{
  "dataset": "short read English sentences (LibriTTS-R)",
  "n_mels": 64,
  "hop_length": 160,
  "num_classes": 2,
  "arch": "jasper",
  "activation": "relu",
  "depths": [5, 5, 5],
  "widths": [128, 192, 288],
  "residual_init": "none",
  "lr": 0.029,
  "momentum": 0.95,
  "orthogonalizer": "polar_express",
  "adamw_lr_other_params": 0.0009,
  "lr_schedule": "cosine"
}
Rows from block 5 of a small sound classifier, named by matrix and row number. Rows with one number belong to one channel. Each number is 128 + 24 x the weight over its row's rms, rounded and kept within 0 to 255. All counts start at 0. Numbers have three digits each.
After each channel's rows are labels from the 100 clips, of 14848, where the channel reaches its highest value: "top examples" is what is common among them. Only what is clearly more common there than usual is listed. The data: short read English sentences (LibriTTS-R).
# convs0: first width-9 conv, stride 2 (model.blocks.5.convs.0.weight, 192x128x9, each kernel summed), inputs 0-127
# convs1: second width-9 conv (model.blocks.5.convs.1.weight, 192x192x9, transposed, each kernel summed), outputs 0-191

convs0.32:150131091134126075140146137109120138169111130127122164175135109096113116110121165119084121156103172155200121155107146148098120091137121105148117104159103133156107124102110149105133129133112169103141127159107125145172092146149142128141136135130151137139155164134138085139146126106146104174126113158166124114060133151124092162158148123109181156157109125113108118110141137128104128142131
convs1.32:107136068135119112104105121096102111120187115083132078120087145124127121140101141133112101174113107192144136130165115106122113183123093163112127094138118133156085088106152119121191163141126145120136098123086086171120129120146135156097143140134151138104094114077163117092123123154103145160090119176082122126147129171138161164105126119113119131137093108097131122116104128126104088143112142116109106131105110127130114111133136132162124135137102108103149102129152127087118122113099142133128133106109112097118094138102147158125128097100134177120129088112100126111111104124164114114
top examples: voice: male

convs0.62:114143143132127135078125181121107110107121121080103128157121061121118123107137105068133109202125120100147116166096115114082126149121159117129108127118112116127095125147140117139131158129140082125121130108157130127149105107136131148125180150143107105155182134095160102112112117158092150115129123121117179121128110141166136099149177135143124141106164112114174129121110143165101127146133
convs1.62:067111112117134142136079168131145094125115105131127097143126101160123125177120114142117095108093127136114179102166164120149121160137177126144128136096146109140121134137115130136108145122095110122134095131123135147157078106133100088132100114155135113153189137143135167166119160138157157145124106106141154170114121130145068146169112150087125143124205139113076142137153161156132110127109141089112129141127134101118138175099142114148122147147143129116141193143121130126136120083118117133111143126138148134129107131172133156155167123092150172107118117120132139096149169112112115120
top examples: voice: female

convs0.29:105141118122118128132118121104188133126108094146100144099115127108142117162131170150178147166123133151119155086125152154073114116111130137138099146158088089141137104157107117151131140141131114137120159130090125158119152038194121147141128115139122122154156117115087120136117130090145147138114109151123114090129128157149149101131140154094097132078137118140128152143107114116158115176130
convs1.29:182109136109134175202098147128157155149151136097140175126113125116122108149147149151161123084143144154128121141157113133174150104113142113093100118129136110161120124136142153127120141151129097141122140116107111134096122094183104100140094153174147120113099120161168120104115138098156169136132149135135097118146166120165138102122136112159123144181136140150102125144134165113158154134101135140138160139165131174095149187100120135133122122120113100137139113112160139154140157120096148085123141106134126146162142150092103118115150189126104116154141144119153162183151128178129132122
top examples: voice: female

convs0.177:106154158142103106159132117185126115152122132093083141103128137150094108113140125138142150111097152119189133112095156129113138123091136124103118094122128174113117126156115142119145154127135083153133097138124132090129094165108100119123119157108158124133064108140104180093158111141120133110131135099143121172089137126078094146127095151138135066108099109138118152144104127151163113129121
convs1.177:152133123126107147138106066090150107101134132148103123128134137110172146138147114133111128162146159085131174125119109141141119165097102117120103097125129116107126158143142128083154132125152091131133105095161130109138138158137102145109128143112091098165136078124184120122134130162095115179113102137097155120134119121156146188132154116173143110162118096173108145128165092150118117112135108107146102167146127120130159085108093168106159114133140079129101095123125141105170105141096188123153142134096097141132116117100097164139147149108131112116127114125128150117153111133172111178
top examples: voice: male

convs0.102:137122075155131123148141097120109140150125082116160132145145143123125124140113114100132141136112119159238077118137150113108120112134100132148129140136056117095129115162108134115178137139139163135112155106144140130125137120113161154125102145161119136125123117165122147151142124118134146098128110128139165160092133137134155126120083147103122152112128060127150076125098118104145134123094
convs1.102:134064153133113133131146118146159140092119099109102106165113134099173164103105120144161156135113121116147095090111142096106136159108155138113121125157133124146139135142234084148206106141140102150090122102157113107060112117117139137126136148132116143120088120122121145121125106120084142156137106122125130100100152127095134126159117111148143083142096132139167081149097102136111117118107140152109148139138124127122117058121136100129141133117122128101111155143092143111161166138102141135107148117156108119154119121108160155125141138121163170145123129155107147134099123118100130154
top examples: voice: male

convs0.14:090106103100145107125130127120088119098093098128087173102123153125129153102124141105104113138103128105081118117080118107148132123133114083095149096130102128085161126116117138123145114123124151126130150183117101111142124138113125101159073134112092089136122116138118186125135126160143131135106157132132101128128120153110133170107132144079159120131130143119191090129111132109115073109073
convs1.14:148147130179090101115093132123128146121138107124093179132111146136131137140157160098140126098128087114177125133086130155124146178133107122107096114183149090078121137155139123120122210133161140117092127125124159093134119125111085117092193106135142170121138161109094116101148092090111107169139130142119143130162125099114175171106122145144136140105138124098110112079112127133121096143116122114118103124116122091147127123116110164094114129143124139106112086100119100084099122162117139166091115132138127154131130153141126156094101099119136124106141095148141149122146149142161129135
top examples: voice: male

convs0.3:156165194103159099152111134133127178135121136153159138110093114160134103097123147122143148157120176158104127121143139108165141117202142140139123138121077117112112162172131107094111169147076144113140131156099118152125127119089094119099125155151116132164118098158137124126138097119148130152130136154156114104076117147128104111131147128081146135110124141123118119095104117094141096112121
convs1.3:149123162122136120145112156169153141104121160133133145189145125118129092118115123150148142141140131115112074107129116120150124141116121135120084119085108119171127178137122150169142166106106086141084097152086103118122100118120151128170153150182162145098138150117168122138148178133090115113138122125121117142142109157134177118134163124121130135104095126125108113118131141143170097124186112142161177150109149081163156090149203106131164095126087116124132094128131114147123146129106159106076115119112109126121131128107164148130111152148128113161146169130116140161141123136122137124
top examples: voice: female

convs0.190:163139117119131108162140142167164129112157139120125139135120117133127154121129108124128126152135124106148144109098133112121099132117108140105123123100104088136094071106151090119127117117135170149162090115125117131118128078150109099136134062135167120139111128144150076095113135177133135086097143122152104145165132137136134075123148115125066123188130141086142178158119122157142122146088
convs1.190:123113171128125133136139134120154157124104112133125128104106166131112140125118110108135146085108107155098149121115162172156108110086109085117149131093136138119102115120141113136176108106150110091091158089104151152093139115127122078160111135128117124134118148128125160143166111142100152164124156093163150110137129100133120109116137113096176116092097128113100102133106157144160160131125127183150218128151093143146129133167148103125147102120119126142140146165150121113112157109145147100101112143116152118140140152127147116119117134161181098173142178115152121197106132146149105098
top examples: voice: female

convs0.65:135109107135156136085105089138124169148105147129128125173146153142113131143120073081100145147154117095111149086131121149123174117119102110150139142157165118156117160107132099135125087121128167120126096127136120116130133132120109155155139151077113125125148103110142107177118145146125144147078157165147143152127113102154106131159138138141124102073172124130180090131071131126115131165139
convs1.65:110123108133098116121154122144174116145134145115179122151107131101124110140123166131142130130116068155142124124105112145090114134165158171144098130106169128139122109107118160121090145119097182161121145075095152103127103097164108108132133160132122112139150122134176070127163148101157126119137149140152080151092146108117093107148175092148116105096133119158072160123131112123138156185157128157151125134111132142158118095120120103150120136111117145125141114136161132131112128083111129142111085174120121137097176123109129124132123143120129127121134121167198100132114100153140142085
top examples: voice: female

convs0.119:116125090155152136092164082121127111124121128120125105120086101143140092175124124140149157138115123154152126159117124131133157140141117103165134164090109117138095109102159146107088083135115168113169133123092137126147174035096099124110134128104131143142102151107145120101140106153114124123100136144115121099129154122161158116104095128130163109157097111153142152098118094145092116158114
convs1.119:125103143145099141199117125153084099120113090110105078124138101140152135133119102142130100128125124125102033139090129110091134125137120126116118103121116119126150094135080063127107088155130091128097156109115082112119120114112120098154055168135101100088106135114111126125103105117136110118143116129114142130123140150057073070107124135112121091147128125156148129117105108102126138104120113150110146155157140100130130078125130098117160145093139123110132116093123137141108147124113135139136128148158121126137112114113124066135154131128148124154154163133098117111127100111127135110
top examples: voice: female

convs0.113:123140121124105106080139125134107127148106114102086085088121180124122120111128169147128146135127155169090104126122147144121114111154173145141112143101120083122097077101149090141163125112162142112133113059109118111091089136091153133104136129094108140133131152121105161141113087164125108131136119121168086075111129122123090120132118108144153141157124099137103102144106118118115129081140
convs1.113:150138104138141124127162118148124063134156140100113065147149140099136096108118100145129124101170131106152054113105127144112155139085128142100148114094141121144108150128079096137087154140122171174119144122109102123147153096091096120142122088139206114127137155122127128161136167109118110109118135099149145114151130127099103133150141142148089154119158148123074081143153116111128102100121145131115121093150141130129136092100133146114130128121133139154170114116134115088118109129131134153084136148160118161127095120131141112142157119120151123120135149212114118114169114145102133140
top examples: voice: male

convs0.127:096116107108151129142141103112094147164118138138098147106096144156133104101103097193122147127140107130232100131120159112159151095115137129118120127137108157130104113128117148155132152100102186117145146132117151139158122161100127109129113127094125116125099174118125150145125133105126139112101180149124128132155132065125091139104111139118102145137103102097154128119099103097158144122136
convs1.127:100099137131192157113125106113134141080122084114104097163127142103175163111170132087120086135147105137166126134118118126104154143112110112090137089097092125164166074101149081103164105134101108150117084088123121130097157101133127163110121131161135173132122100105142174098160140154148117140139125126114115083124140122115131117114120129150139133116099115102150138142099075173144115117138126120110137128094095115114126104127140126182123129128142109132122112113097100106119141156088153152135111107129113174129126125109149160079149155090113142134126138135153187090116136115104110137
top examples: voice: male

convs0.98:117117119129121126106112094125139142122108123134157119148103117154161148106098123140126121111154137119210114112092098132114178132118116117135135102134137147112093107099094161140138100107136144128115155208118116127117146158092161106155129097167131131119114134118127084142172170124150078155183108139122167110094131132090115158144132138126114155068117097159139124118115128131149133159139
convs1.98:125119123094168137155107073083126151092131114097110102091144138135084140136074119109131102140112102091103128148117120101109142147125138112112091113149113124143101153104171103155156139121128134114093083098114168090150129118110130154100150172127106143123176111137128177119117120138114095138097114141159141104168109109115121167164134119120108122128151140100156129120109097143116116132091080112122121116134091139150114106184130088074141145124135118103150085123129142125141125133141137131189070129124108124159099124158131110093099148097115131094147130140124122130149078116122159184
top examples: voice: male