{"optimizer": "muon", "nesterov": false, "adamw_lr_other_params": 0.0009, "final_lr_fraction": 0.1}
Rows from block 5 of a small sound classifier, named by matrix and row number. Rows with one number belong to one channel. Each number is 128 + 24 x the weight over its row's rms, rounded and kept within 0 to 255. All counts start at 0. Numbers have three digits each. After the name is the row's rms in percent of the matrix's.
Before each channel's rows are labels from the 100 clips, of 14848, where the channel reaches its highest value: "strongest on" is what is common among them. Only what is clearly more common there than usual is listed. The data: short read English sentences (LibriTTS-R). In brackets: how many of the 100, against the usual share in percent.
# convs0: first width-9 conv, stride 2 (model.blocks.5.convs.0.weight, 192x128x9, each kernel summed), inputs 0-127
# convs1: second width-9 conv (model.blocks.5.convs.1.weight, 192x192x9, transposed, each kernel summed), outputs 0-191

strongest on: voice: male (100 vs 46.2)
convs0.37 101:186114153148090124150139106128133141168130135132155093103119139169140099127118148074130115121098159101129109125115141135136150125088166082117135109135171121098158126123150150147137118131105125125137118165154154127074122150126120121119133150141074162127115121104112081116133136083086102136137127141191169128113150099099141141115104092139141136125136076114093159153110154111160121151162
convs1.37 097:089163090119148084119135135150096095128146111115166143146170154131114124146108119118129131138149145113145165110118100141136121091111097168120112134149122125129140114095126164119136113123086163125135098106107168154125148139135122104081126114110118132139150125113157118095199147144143129191104122124128105103138147172111141133140139150131124083120100082132150159140107123122117090134135116095081125138098136125120126127107147149142158122105112116127134107079145170106110102141116177120182130124173094069087136154107103173110127108085115164162135157132099142142090081116116095129

strongest on: voice: male (97 vs 46.2)
convs0.40 134:122157101144139122137125104160134107152124069146144152127118173113120128136160113119133101148163119160216150105122118092113133132137093080131132145137083119133151125133090167107107122150095140091136156137161139149132123146156142124152144138123132104119141146104116113085135129110137084112156149142072139118163088106119166139129140153105110148111134174104149108117121117107064124100135
convs1.40 128:147139124136083102129123093139128176119110098098112138105092138139116178137097095132095109154133112109149152128079142116107128115105131124113132114157059114150107140128141089124194117123125093131084104103148140112125088111112113185113132121149073137100104153131111125126098133114111088115110095090126130088171145113133109176147130110125133124127115105145207125115084115118125117114071123143101127122138072116143118123158109107113137140130128147109112101114110133106102124159118133139160109103106089138167108143129107145116103143096096131089115108139100136113090110142112148172

strongest on: voice: male (99 vs 46.2)
convs0.152 108:101094093127096147130127113121095107162115104123192129124104134090120120080164117115115114107142137097115116077096089127113147110096127143111131105102131112122143153108080103125151117119117150132140082109140109104129114121122097106131137121141094082101129099117116181137141127141096127074157112083102134133163125103127125107111070146139117122110135102121159144130101119104173128101070
convs1.152 106:110104151133119133094150123136172170139129126138091133166104119111147120099099109092125112151113111104136168107113147117104141143109155118118124158166122114120132143140170073153156159124108134137104109103122146070126105108101120152127159102140117141144127127108127178127178161134098099133088163130110100132105130138107138134142076137139125112149171128135158149145113108162121102116165156147161100127142123071129174106142152120100138127079189129110123090142120149093128131102102158130177120146117111118112117128080117132147104119132104115160150122128055156153143074124109125158

strongest on: voice: male (98 vs 46.2)
convs0.134 099:176092172148095085105117155174136063158103118111103162168133139112101135116161126159111137160106135126155142173153149100133149163115115105105114140127125129152163090120162162089125122136175109132128134090131129129118146124112161156095091127158103146121132110111113105087158131120156144096139118103152135099116127129105181154145100151137119119102104112130110135103114150098135117092135
convs1.134 098:132147146101096103119130110095160157094134085130090123090127084124096174128146096126162124134065134118132104162093136103134132110138119134143128084121089102133149143094174137100124105142148092135118099102125134121102175152115140131130148113085114119148156105130156147129110116121079129175124112143127095073158126104125123132110143135140134107154094124121150167134129112112126152156110087134116087166126101113096136127164152158113140107121113115126106121101113170118109097163084169139118110118124120120149089133110122160092140131094100127093111117123109174110087068116080133149

strongest on: voice: male (100 vs 46.2)
convs0.41 113:106113088142118121142098110117113120130106126146119118071138128097140154097120101072108119157117138112138083160100122150105116126093087142143116088078153127081127169117101129107146132128138128154154128092142125134148099151104100138124102153136103128129092096123142126102124110148122160119155129108107131055128085144085095105091100130110106163160122120128157132092116109094106142131083
convs1.41 095:133118144146137122048125105138150148105132079139075140131118083114121146105089108122113129144104100108140163120123123115111101124120116179136137122153098127141145147161156091143126130097151116112076100100157164130120125124065131128150155133129124139121120093128116089117125156157084088183103127143133107119108111141103123155161132130128128093151102137160128122091110114170114114148130143141121112107113112073089150102133133105097109147121159149099134088139105149082140133098102152128143129122159105100129074109067114100124112122111096119132137120086146159089157086117147112133

strongest on: voice: male (100 vs 46.2)
convs0.18 090:140140134094126152109137122152063138155107115112117170123114068140113093137140127126099144122083138108090151123142118121088130139122123149099143125100127150156150130137105105095188137143117126098129119118112144098129116088113132096114102122135107109144149141163179151159144120184121153100113120135127155129135107174116087148114093127103143137194131137135104119079139141143079155090113
convs1.18 096:151096097129111140134129126120129113126128101136094132149112144124128085140157144120108112172123144163149178139124107125111140116100111102117156125125159116111125120085131109124126191135110146108163104117145154145141126126042107142122193118111160136128150104114127180126139113145099105151133115174096108159130105177132158091092150154174135150112120125143125135106112112179128120102161108113148138098093112092146107120170151090072093145127147156146119140123121172095132127117122110157113135136112113111093122134131131202140141088128110074117145139138113085125109148132138112124

strongest on: voice: female (100 vs 53.8)
convs0.110 103:116126138152114133125145149114124117096106087126074094150146140141107105135148175114134141124128157150116117099102164182115125124097118153100124141133060119085155130151130123170129118148157123132144085091138070121092145083117143121114096138164134167155126135137115153116133135125154158099141126115125105194097111152148142168132137139141132131137128084166143093119126141098082110130113
convs1.110 109:104104145111149118160164115121134101121140137108171103130148118134087102151146103123147137113130148163101180139097110135109161119140092110104119123144144119160104129119154151121147156141129117158178145094142101105094118122160127096128109119130121135141109102130139100157070141137122151147168129152153137108121188133188124075184127146180119149160162126148127108117138153112101143097124125166152131120132156130109132180104126108124135129134069129120146149116119108129089135092097108083150172132097118115147144126124093137088140121111146162141135156152181158150136175176123126131

strongest on: voice: female (100 vs 53.8)
convs0.186 100:130106094115161138157125146162126135120121129112134122101156093131111125190122139088132096093154085100112126133150150154125103133099087141147155124108116111131111145114138083127136120163173068106118172115125139117127096121201111131157151111124128110165169143132121123125115145131140107087132080114099145131129089142177132117100129138110146167157142129120114151153128152170108158107163
convs1.186 098:103109077126146106123144119123175122131122118158114133136144135116073132179095161114081144102163144129124163094130157114100112136125102160136184167106128151133122108138137167149111099145133129134162161167150122136160057175115115108097090093126116107141133132142134103116116143147141112091119118117134122140116118141066119137114173126132120140163149094106133107115157113091097099119124126089143158099150129126113111169101136065149152129188096163142130114121172115118107138125143129149143134103142120114148079152173109110120113122157099129098151128145152087140137142121152120120

strongest on: voice: male (100 vs 46.2)
convs0.42 105:170113086120115063125113104125126139164127165130099121151109144144129128087068130078131125101149143136181149181123117136161114135109090095090143128132170147118137099150124119123133115111132140175097123164144142118118145178107114124108124136105122165128100125141105091137130129137130104141114122069133111112105107153115135174117100090137105124094097146158103100115130110100101146114113
convs1.42 098:131120134102152121127104100099178132111133092123132129152157155087131195091138129120145140148110092085154107156152099063086101140143164118144126108125121134190150158125164100110132129122151156091075102123166125084095108143135107131132137148134163133147139109105162141097140119165084102140108106126154135133146138164119104119127141117123120093127137131111135143142084097150089127124155134102112158125148135126133096109110155131122129107131133111109122085082155133115134118123131116140144111138151099127089104137110087161130134135062125171115118153164100177101161127087145111106

strongest on: voice: male (100 vs 46.2)
convs0.44 091:102153093119132122094142137127110135150143147127121147131129150090097163130115106098075134143119137104135130146156110134094059121154104113127149133128076111123174124118133164131090135131202087092152124180114130165129090153084141162090141111117134128099136140190106134134129104120120116158142104133156174100118143135109159173145141119118133091153137128109122144112127114115124113116139
convs1.44 102:107109123137064136113119156126136113121156117121135145182131152101133137118092145130154124160186098144135129097125100099075126085118152124140135167106132112125144121080149113114122162150105168115091121142135152189076080153117133143130115119119165141116124133096164152103137120155146127157109159134110142099152108166130134088103138109136109119108097148111112178136158155169106154099156116147117132132092129099115120138113138114112110150130120130110154121091143105114099117140136187093151122151097148102095095153140109200105127117114096143131113118121106141085104124147141101162

strongest on: voice: male (100 vs 46.2)
convs0.22 106:108140081119117099107155089138125100171115121145112150095116134121133129119146132085117126125134148143078125135106124144112083125115102129098135100107135091110115119153154045107131145153140054102162123113105131094151118144146120157088125124127109130105149128145109134112138119131145121149106099117128144059153124113095153165146100125100147103170137136147179131132138148141108143178144
convs1.22 099:136129141156104130111086139087128096121140098121130131141152155102111119132117102144128135162177108143119183122114114135123088102101132146091159138106126100135153121168056100118101137121050143121130132127123158153107155132087155134126127118140111108138129122114183121127150152153082111155085162149105096105130117172144114144088105088124129109111121124139111141109126114120096117076128154084176119110151106097109139145104129153139144124129100153157129124099152125126099109186140111121115121093109135116109067135116088110126168088129127119154145131130106067114119108157126129127

strongest on: voice: female (100 vs 53.8)
convs0.174 087:131133057126112133137146143121114162102140141123135105151176088127114094123099161088160096104109118141077132114153127145124110099152174149153149165112194143128095115138133110157166087133177100120135122107149139120138123110103134142156127114135148113129117118099109128132131125173109103136120096112088089137096160113136124112161147110130142148157128080157118133081129119114080121158130
convs1.174 100:124126139128125140079132150146101113151089148172115119101151144113147142162114164141141150089154135155079083100137154115150141100145160101101127134101117157103107091168129122100100153126141090154140125165144107101146127110153159121153143142131144114141107139125121088122101147113186112106158128120121112144126165119048121125123126167114188150127116159161123133118108103100187130156139150130139192098141164145163120101074147134146095148142143141118145128169130107140171143124173095124129159089141179126150103126135134100151102140114118117131164131120121121138129147130132136128

strongest on: voice: female (100 vs 53.8)
convs0.111 094:120114165129113130116102155117105108130095147094094117168128104116136173121099105121145139160169104107121161131126146122139134157124119118115130113114124125094135154153129136123101161159155113110117140095116131160111072157145147142157164097125134169152126056134169143081120135134149103158119142172135133133119095107191140118133151192168135135088125118112130119106152139154083130123108
convs1.111 089:114165152142143127151131156125151108145147130165136140102096075090157139104144132112125103129074136203135077097152101120174139133120108165135126158116104133147139136119134150144082136123132091098180091106107128168118140165100143087116144141128120118136123137115094140090119142105117163098138092133132151125097102088083102151139107117148145158148153171097118154144176148102101146135142136150119133144130117142116156152121150113135132143179121171129153150154138109132123097155172094153140124134104147107145127126093142180103154092158159145084145135115130127127155099120144137108

strongest on: voice: male (100 vs 46.2)
convs0.11 084:122162100133101127120168102107100141150120113139127146087143107124096121150105119198130094134134126110136153114159096111080140185112140126137107122122110099107150119145148141124165095141158143127121109140130147167079146138140128108144133121125118150108094114127106146187121121127117115138105076084110112166115084137136150116163069118145142173096148120102153117160118138133130149075100
convs1.11 102:134131079110136092111116141125131113145134132095112105123134163108148113126138132158086097152182114135148120181121104126115154108140126126136148115147156104108117108129126079129126132132124170124152149105113090166128122106128126109160142125103186143161098143088139164131170155162121131103114162173138082123122074141133162210117152118122124114132099108134117120096150152149107147106127097083143122101097105113114081118121110153118143130150155104138175096099146135047104112151144133149138149105124113106112115122151118184164131096107102121125114102140135146106102152142122113128

strongest on: voice: male (100 vs 46.2)
convs0.4 100:091161127075138116138096115121124118125131158120087160091142144106116118105142124142127115099178118134088107149111121131096121126105159104106144177113103101136162116117130147121143122126102132107133114116082112109117133120063123095111070139148115096111128104131109191102154106136108132114133103110130177119100079083119123157130104154119186120152136191129110108120145114113131126130128
convs1.4 105:128187113146110116124112133138174130090147131132061156145126160136116115092123090152135124111170093120195113121128132131141141163090140129122110152123169091105145162118115128120097189160160146131100119119116143114122127143112117123143169102112171172138075115114116140102149115139075119124161143133107137105148118128119129142128122149137117104113128112143119108117141136143115068125118143137131124138139112057148116119112122176114104143153138112119129098133107096061140132169107111166089126113124108149133099154136144170137144109120131136111114111187123115132148096134193145151

strongest on: voice: female (100 vs 53.8)
convs0.47 096:095118102147076138117144158132119095095103173130109117155116094138141114099124186075125100136123133114101140164157122087081128127096111128121105150135114161122133177110134107143108138154125058143143114125133126100139136101132153139131142141096152139125089119164105144115111128162149096157144096115111119120130179134113105087157161134123103107131119097146058146138112113159116126137138
convs1.47 092:115109122128121133114139157161156098116129136130150116127138123134150137142136158118122146079126146165129121110134143103156146103101124119166186131114082132165144120160150155108132141091113108089115135169156136147106095148103152137128118125156113086124173130132091098084161147115170119129159129179129131187124169103121110130110118121134177122172138137110080127129108149088150134133146115076116141092128153201113135156100151083176097122134144128112143139143169095150162142129151145087103112125119143136124122124118123126166158117161146123101159101132103150159143160120130127078

strongest on: voice: female (100 vs 53.8)
convs0.103 108:184166124135133142139114133095114166123085081105126108150165142136125102139115124134124111115117124111147177123163152150128139107076144105138125144157177101142110124120090173142159132135134098146144104078089125124118124091131117118112109131095157095153166093119103110133152114099119169116114121130082119163101114148080145126116148108117132159160159128128175086167103118140127119110118
convs1.103 093:135145161127131128095136094145119104123138152139132115133096143124150131139144139128161121121138123087109190099100144132188137151145114110126148112136188081127139124148125170089116138114088122150138103114123120120091152149143134110135134131152121083112132114151135121141106101119079122133127129124090127133079123108175118103172159135099135119118173126130100136126151147119140153153134113150149126072125096099156167207112148120084151084091111121137128152169102168142120136112129114127138141130102125101147128139089164100135171147137145176140142125172164127171111184119108119134

strongest on: voice: male (100 vs 46.2)
convs0.64 094:108111128143120127085111122121111135139135100104078193119076165148118116104139122163119089118099128137143107163130110108138149111115126173128121157139102143139176137106130138095119139103144150133125102083137198126122135114093135118116144160146122113109114109102165155135103088115141087129113139157138147123128100091101126127098095118126148113086109219092133135127117145114127133133144
convs1.64 102:126172088088098136106151128128186119097188120108111135106117126121142100138138132119141137148107142132145152149096112096097126124136123129168160078125118099092135083131185137092139125134129133123126091096151143114117151162120099113136155116100082177110120119128136143094163095131136125163123133166115127115144084128165136126081082110133103144115110133123119130121126106146120130148153107155075142132091111110110156074145160173137073151115165102128147104098118153162131141163074136148114104114162117153135123138158101179093102123127101143109121096118132130132125140137116096131

strongest on: voice: male (99 vs 46.2)
convs0.87 083:154130080124165115117101104116172170117137112122157117127081112107135135145185132108152123156095132134192082125099138134090114171138128165144122121142082121111161119150106136101094140121149160168117147146129116183125148127129070122145114101149131105128138145117116112136134130121164093128137149144127105092120084151179128118149133172095095142151120137112100114120142151122124108158104
convs1.87 104:124118109121149117112111102112137109122108115116137117122125167101134155106104161089147104148145143157114121115098100127091119124093119137135126088163148096133115124105133096111178148140146116121113120085119129151142118103143146147139162146149131162105107118086126117110115130095097154183070140115143113092117123179160177129111136147113147098114108127126149141147097115133131109089118148115125116098135101134099118089181155127075105116163105122146148124088137122121086108147097161134160081089106097086123122142063165134154128097116123191140130087141111124109132093124096135166

strongest on: voice: female (100 vs 53.8)
convs0.8 092:155136107099097145154127112120123132156100097135104128133123104120146082127110190063138127132134128128097156103170137102086112155122083150121163131110139159124116169132088118145143113127127126161148113087098126118101141145125136157113130124085129120136128146066160122158147120167110138164165133101120111111135189161132154118132146100103168137103110086130089169150124128137123127113129
convs1.8 096:150103134147117140150138142095114138156111127113139134107143133131123142150146163101125139152138125121090125121147095162116142103153114108081161089159100148127104120118142148133154117146187121135121082157127116108123115114116149124133143147146139105134116128148111124112099114147121129125162097100155097147111129124074075090114149148121141160145101077152116141161130116103166106145122089157160092107159152118156103118072113117106102163155071116158143123096145142136155115102134104095172156125168173126132138186131150108196143164147145141098170133122112134155117140111092119089

strongest on: voice: female (100 vs 53.8)
convs0.188 101:177102138135160169104116107080122153137112095104116107159129139128146097142119143104153177163151119148127106085144133153125136131123146118114161121181149116128121118158106139159143127121088108108117117153140141093121118111140101107141102176186131098128156150111146090143117107094170142123132110159089156081137116148102128113123145128112129178095129116094179118152126115077107150120128
convs1.188 096:111153136150140114138138081109173132109138159092165129106137076142153166113119145125151146121125175143083217095145117120109121122125134162186106107121119132135126110137103142146131131144126100140107134102118122104125148108092123125163146165159126114109162107123187083154110150115079156139149100121109098118125138100211113120155100122173122131149106142162094128142131133107097156146144160166175148134129098111134127142093136118163171092111105161122119149111133137136112139111137125165156132156140113103103146135124144120098158145130131124110108163149147105142116151147126130152

strongest on: voice: male (100 vs 46.2)
convs0.68 103:142148147088094147097108136130135114159123137164147187100125083127136129095155111175091112129108127129161105167126121129129193112124111155137140122168114160087168115121117132112125119128110134108172097085148134117150114086115152160137131100127133127108108141118164170160132151158136103164140167128129133146124121153131154114127140129094111112205146169100121116152131126101096142129122
convs1.68 100:104155098128082108102118119131129135081137124118109126130100171113154138141179109140152138157163102118163112102093127135098123128145111103118144106103107162128099123110152089082127111120148137118126138128134158128114147134120147147111104107122111145100152119117130141112115132136187159153074130135079137142123094191167183102110123120111104042114107104142136106149116097144123154116130103137090130105165139117099093118118124132135082105163161097095135118110110122123113125138107136138139106116112077153145104147110115157078094114143093142132139126137122160089102115136122066109

strongest on: voice: female (100 vs 53.8)
convs0.73 089:135138130132124143109117134090114141137125155119101127071133145119194143151144167091141129108102139112065093135130122138101145135122144153150073135120105133083082127111175100122101125183139130122130129163138173134081118172124136094139114133106157136117175153120114092137137174098160101149116148129155117093137129151106162131122151143100114128137143169127159132131147128158133136143162
convs1.73 091:129118103123128135104087125088131128138117092148136088118155134159103111127130145126093137139174103127149136152158151119139096115111138088172176124091069098107136123164059123118153109127173135108126172132151126154105087153139079149116149096095141151105122185109081116156118119151140135149113140160091155146100139124141120150094145150127168155120121176136130123095121142118148131114141129098122131132128121136164177141138129124144177128141118120149131089071121093131118142133128126127139146141118160103090088128152154148143120090158131155193120174127120103132108128138150110131

strongest on: voice: male (100 vs 46.2)
convs0.189 083:120093080168128094135134121152123131126108104159138140079133148145100127112073094094133119064131138123162146136129142123122116152136116085132115118170140125065104150085108151114142125140095165127129151180120144142122143141129154149143104113151121134152142139138151146105087131143167156165116111173171145076097128168139129182115131129106125132115152123132134099138124105135105111162121
convs1.189 098:125141125139080097110105112122129134119151142116164126136130183136111172146148143134144102148182101094143085098131111134086124131113095154128112118063122099112130117119115130153139149139136122136118131110095087182129170144133104099117151114151145157106120123087142127101127148111106114179102132154109096123140119183088168139127174121146113114150115104072160145146120118168065140142119115106129124140117137067116117114126149101146152123132128118127116146100098163120116135160117150115138109100078129063107134127089123141109092107096114169134115139162097124111114108137097130148

strongest on: voice: female (100 vs 53.8)
convs0.67 091:172123141120140149156133132133118101161099149088111134135116146107130137148105082086124131121119166150126094134174114124128121084132112100128083137165168152103134109173154158109147118152134080088095114110137118171113145142141115146109144158161133102131133096074127097132103092149143139160080133129120109118123116132071121127120184149158122125138142125127167104078127112165112134105130
convs1.67 096:135122151157154112148191147080141140135115129133160116121116128124080165169152147089135138112150116145110178138141106123120132114132117103151156102104141125138121119118114167141106077157149123131121166119136116089109123131090114123153100172133096155157135137123143102180123111101115131134109121099139116134111129097183097135120152089108095122131157111141087111124158123124042162131106156127155120118139142191132139119115111134152133107128101140135112183134153134126082127107124103114076122108131149124123134130077118114134171129117193159129173150126146115140086135111155131137

strongest on: voice: male (100 vs 46.2)
convs0.55 111:118120169136140126105149155127094094124141173161126136132109143116154132102115089154137178110134137133161098097117097103146144133122103094146109169106171135102120127093100135137140148153118130108083129156121080098163119132096160112125108108127148126118086131139130136128104138103105146121104158108193138084111142124108129192062127107094119117139112128143119120093124124169165142101118
convs1.55 095:113111127156134119140121089107124154109150099115168138160130114110103159124125125130155139150128079138117076189092119113106139146123132139135107149163152111147169161118130139120105125105150134107128103072108146138143140127132126096104180112140121091130131102115141141083158168152108129166137136143132133104122122104099146136129125119132082111161152156113090132094108127101075134163126127150146094166133112137162147088161090172111168084145169130119112085134121094090150115128136162123143099110152116127134067117107116160100166103068119151145133089134133149112112127108126120159

strongest on: voice: female (100 vs 53.8)
convs0.159 091:142172075134111108158168113152131128107162123172121081148150136120093126163104165148141157160093143099125139207108132158088116146122172146094151129154180090164100106133137121116119138148090127165122120132127120168106139098103131137090118127132128110146095130133101160114145108108116093103135123138138129145137147144145123123131142103146096170146155128140131094111128149135099122134081
convs1.159 100:148145119134119124090139176137103129184149156158137140097165100104120155155115148151137145105174128126102130124106172165146129147092079101133126145133113111106124159121127130157103130076160119094131160125164159150165091170105129126070133121126117117088125160136158105132074109113113111125120164148137174123120093146087135135161162122122124140134098144105128114128161120155175139130133109130100142118123093113149142131129100139110132195140140140171127131107158130142099132117149124103127100089128124111129120108104161116144084073159140142153147146164164147154131103112144133078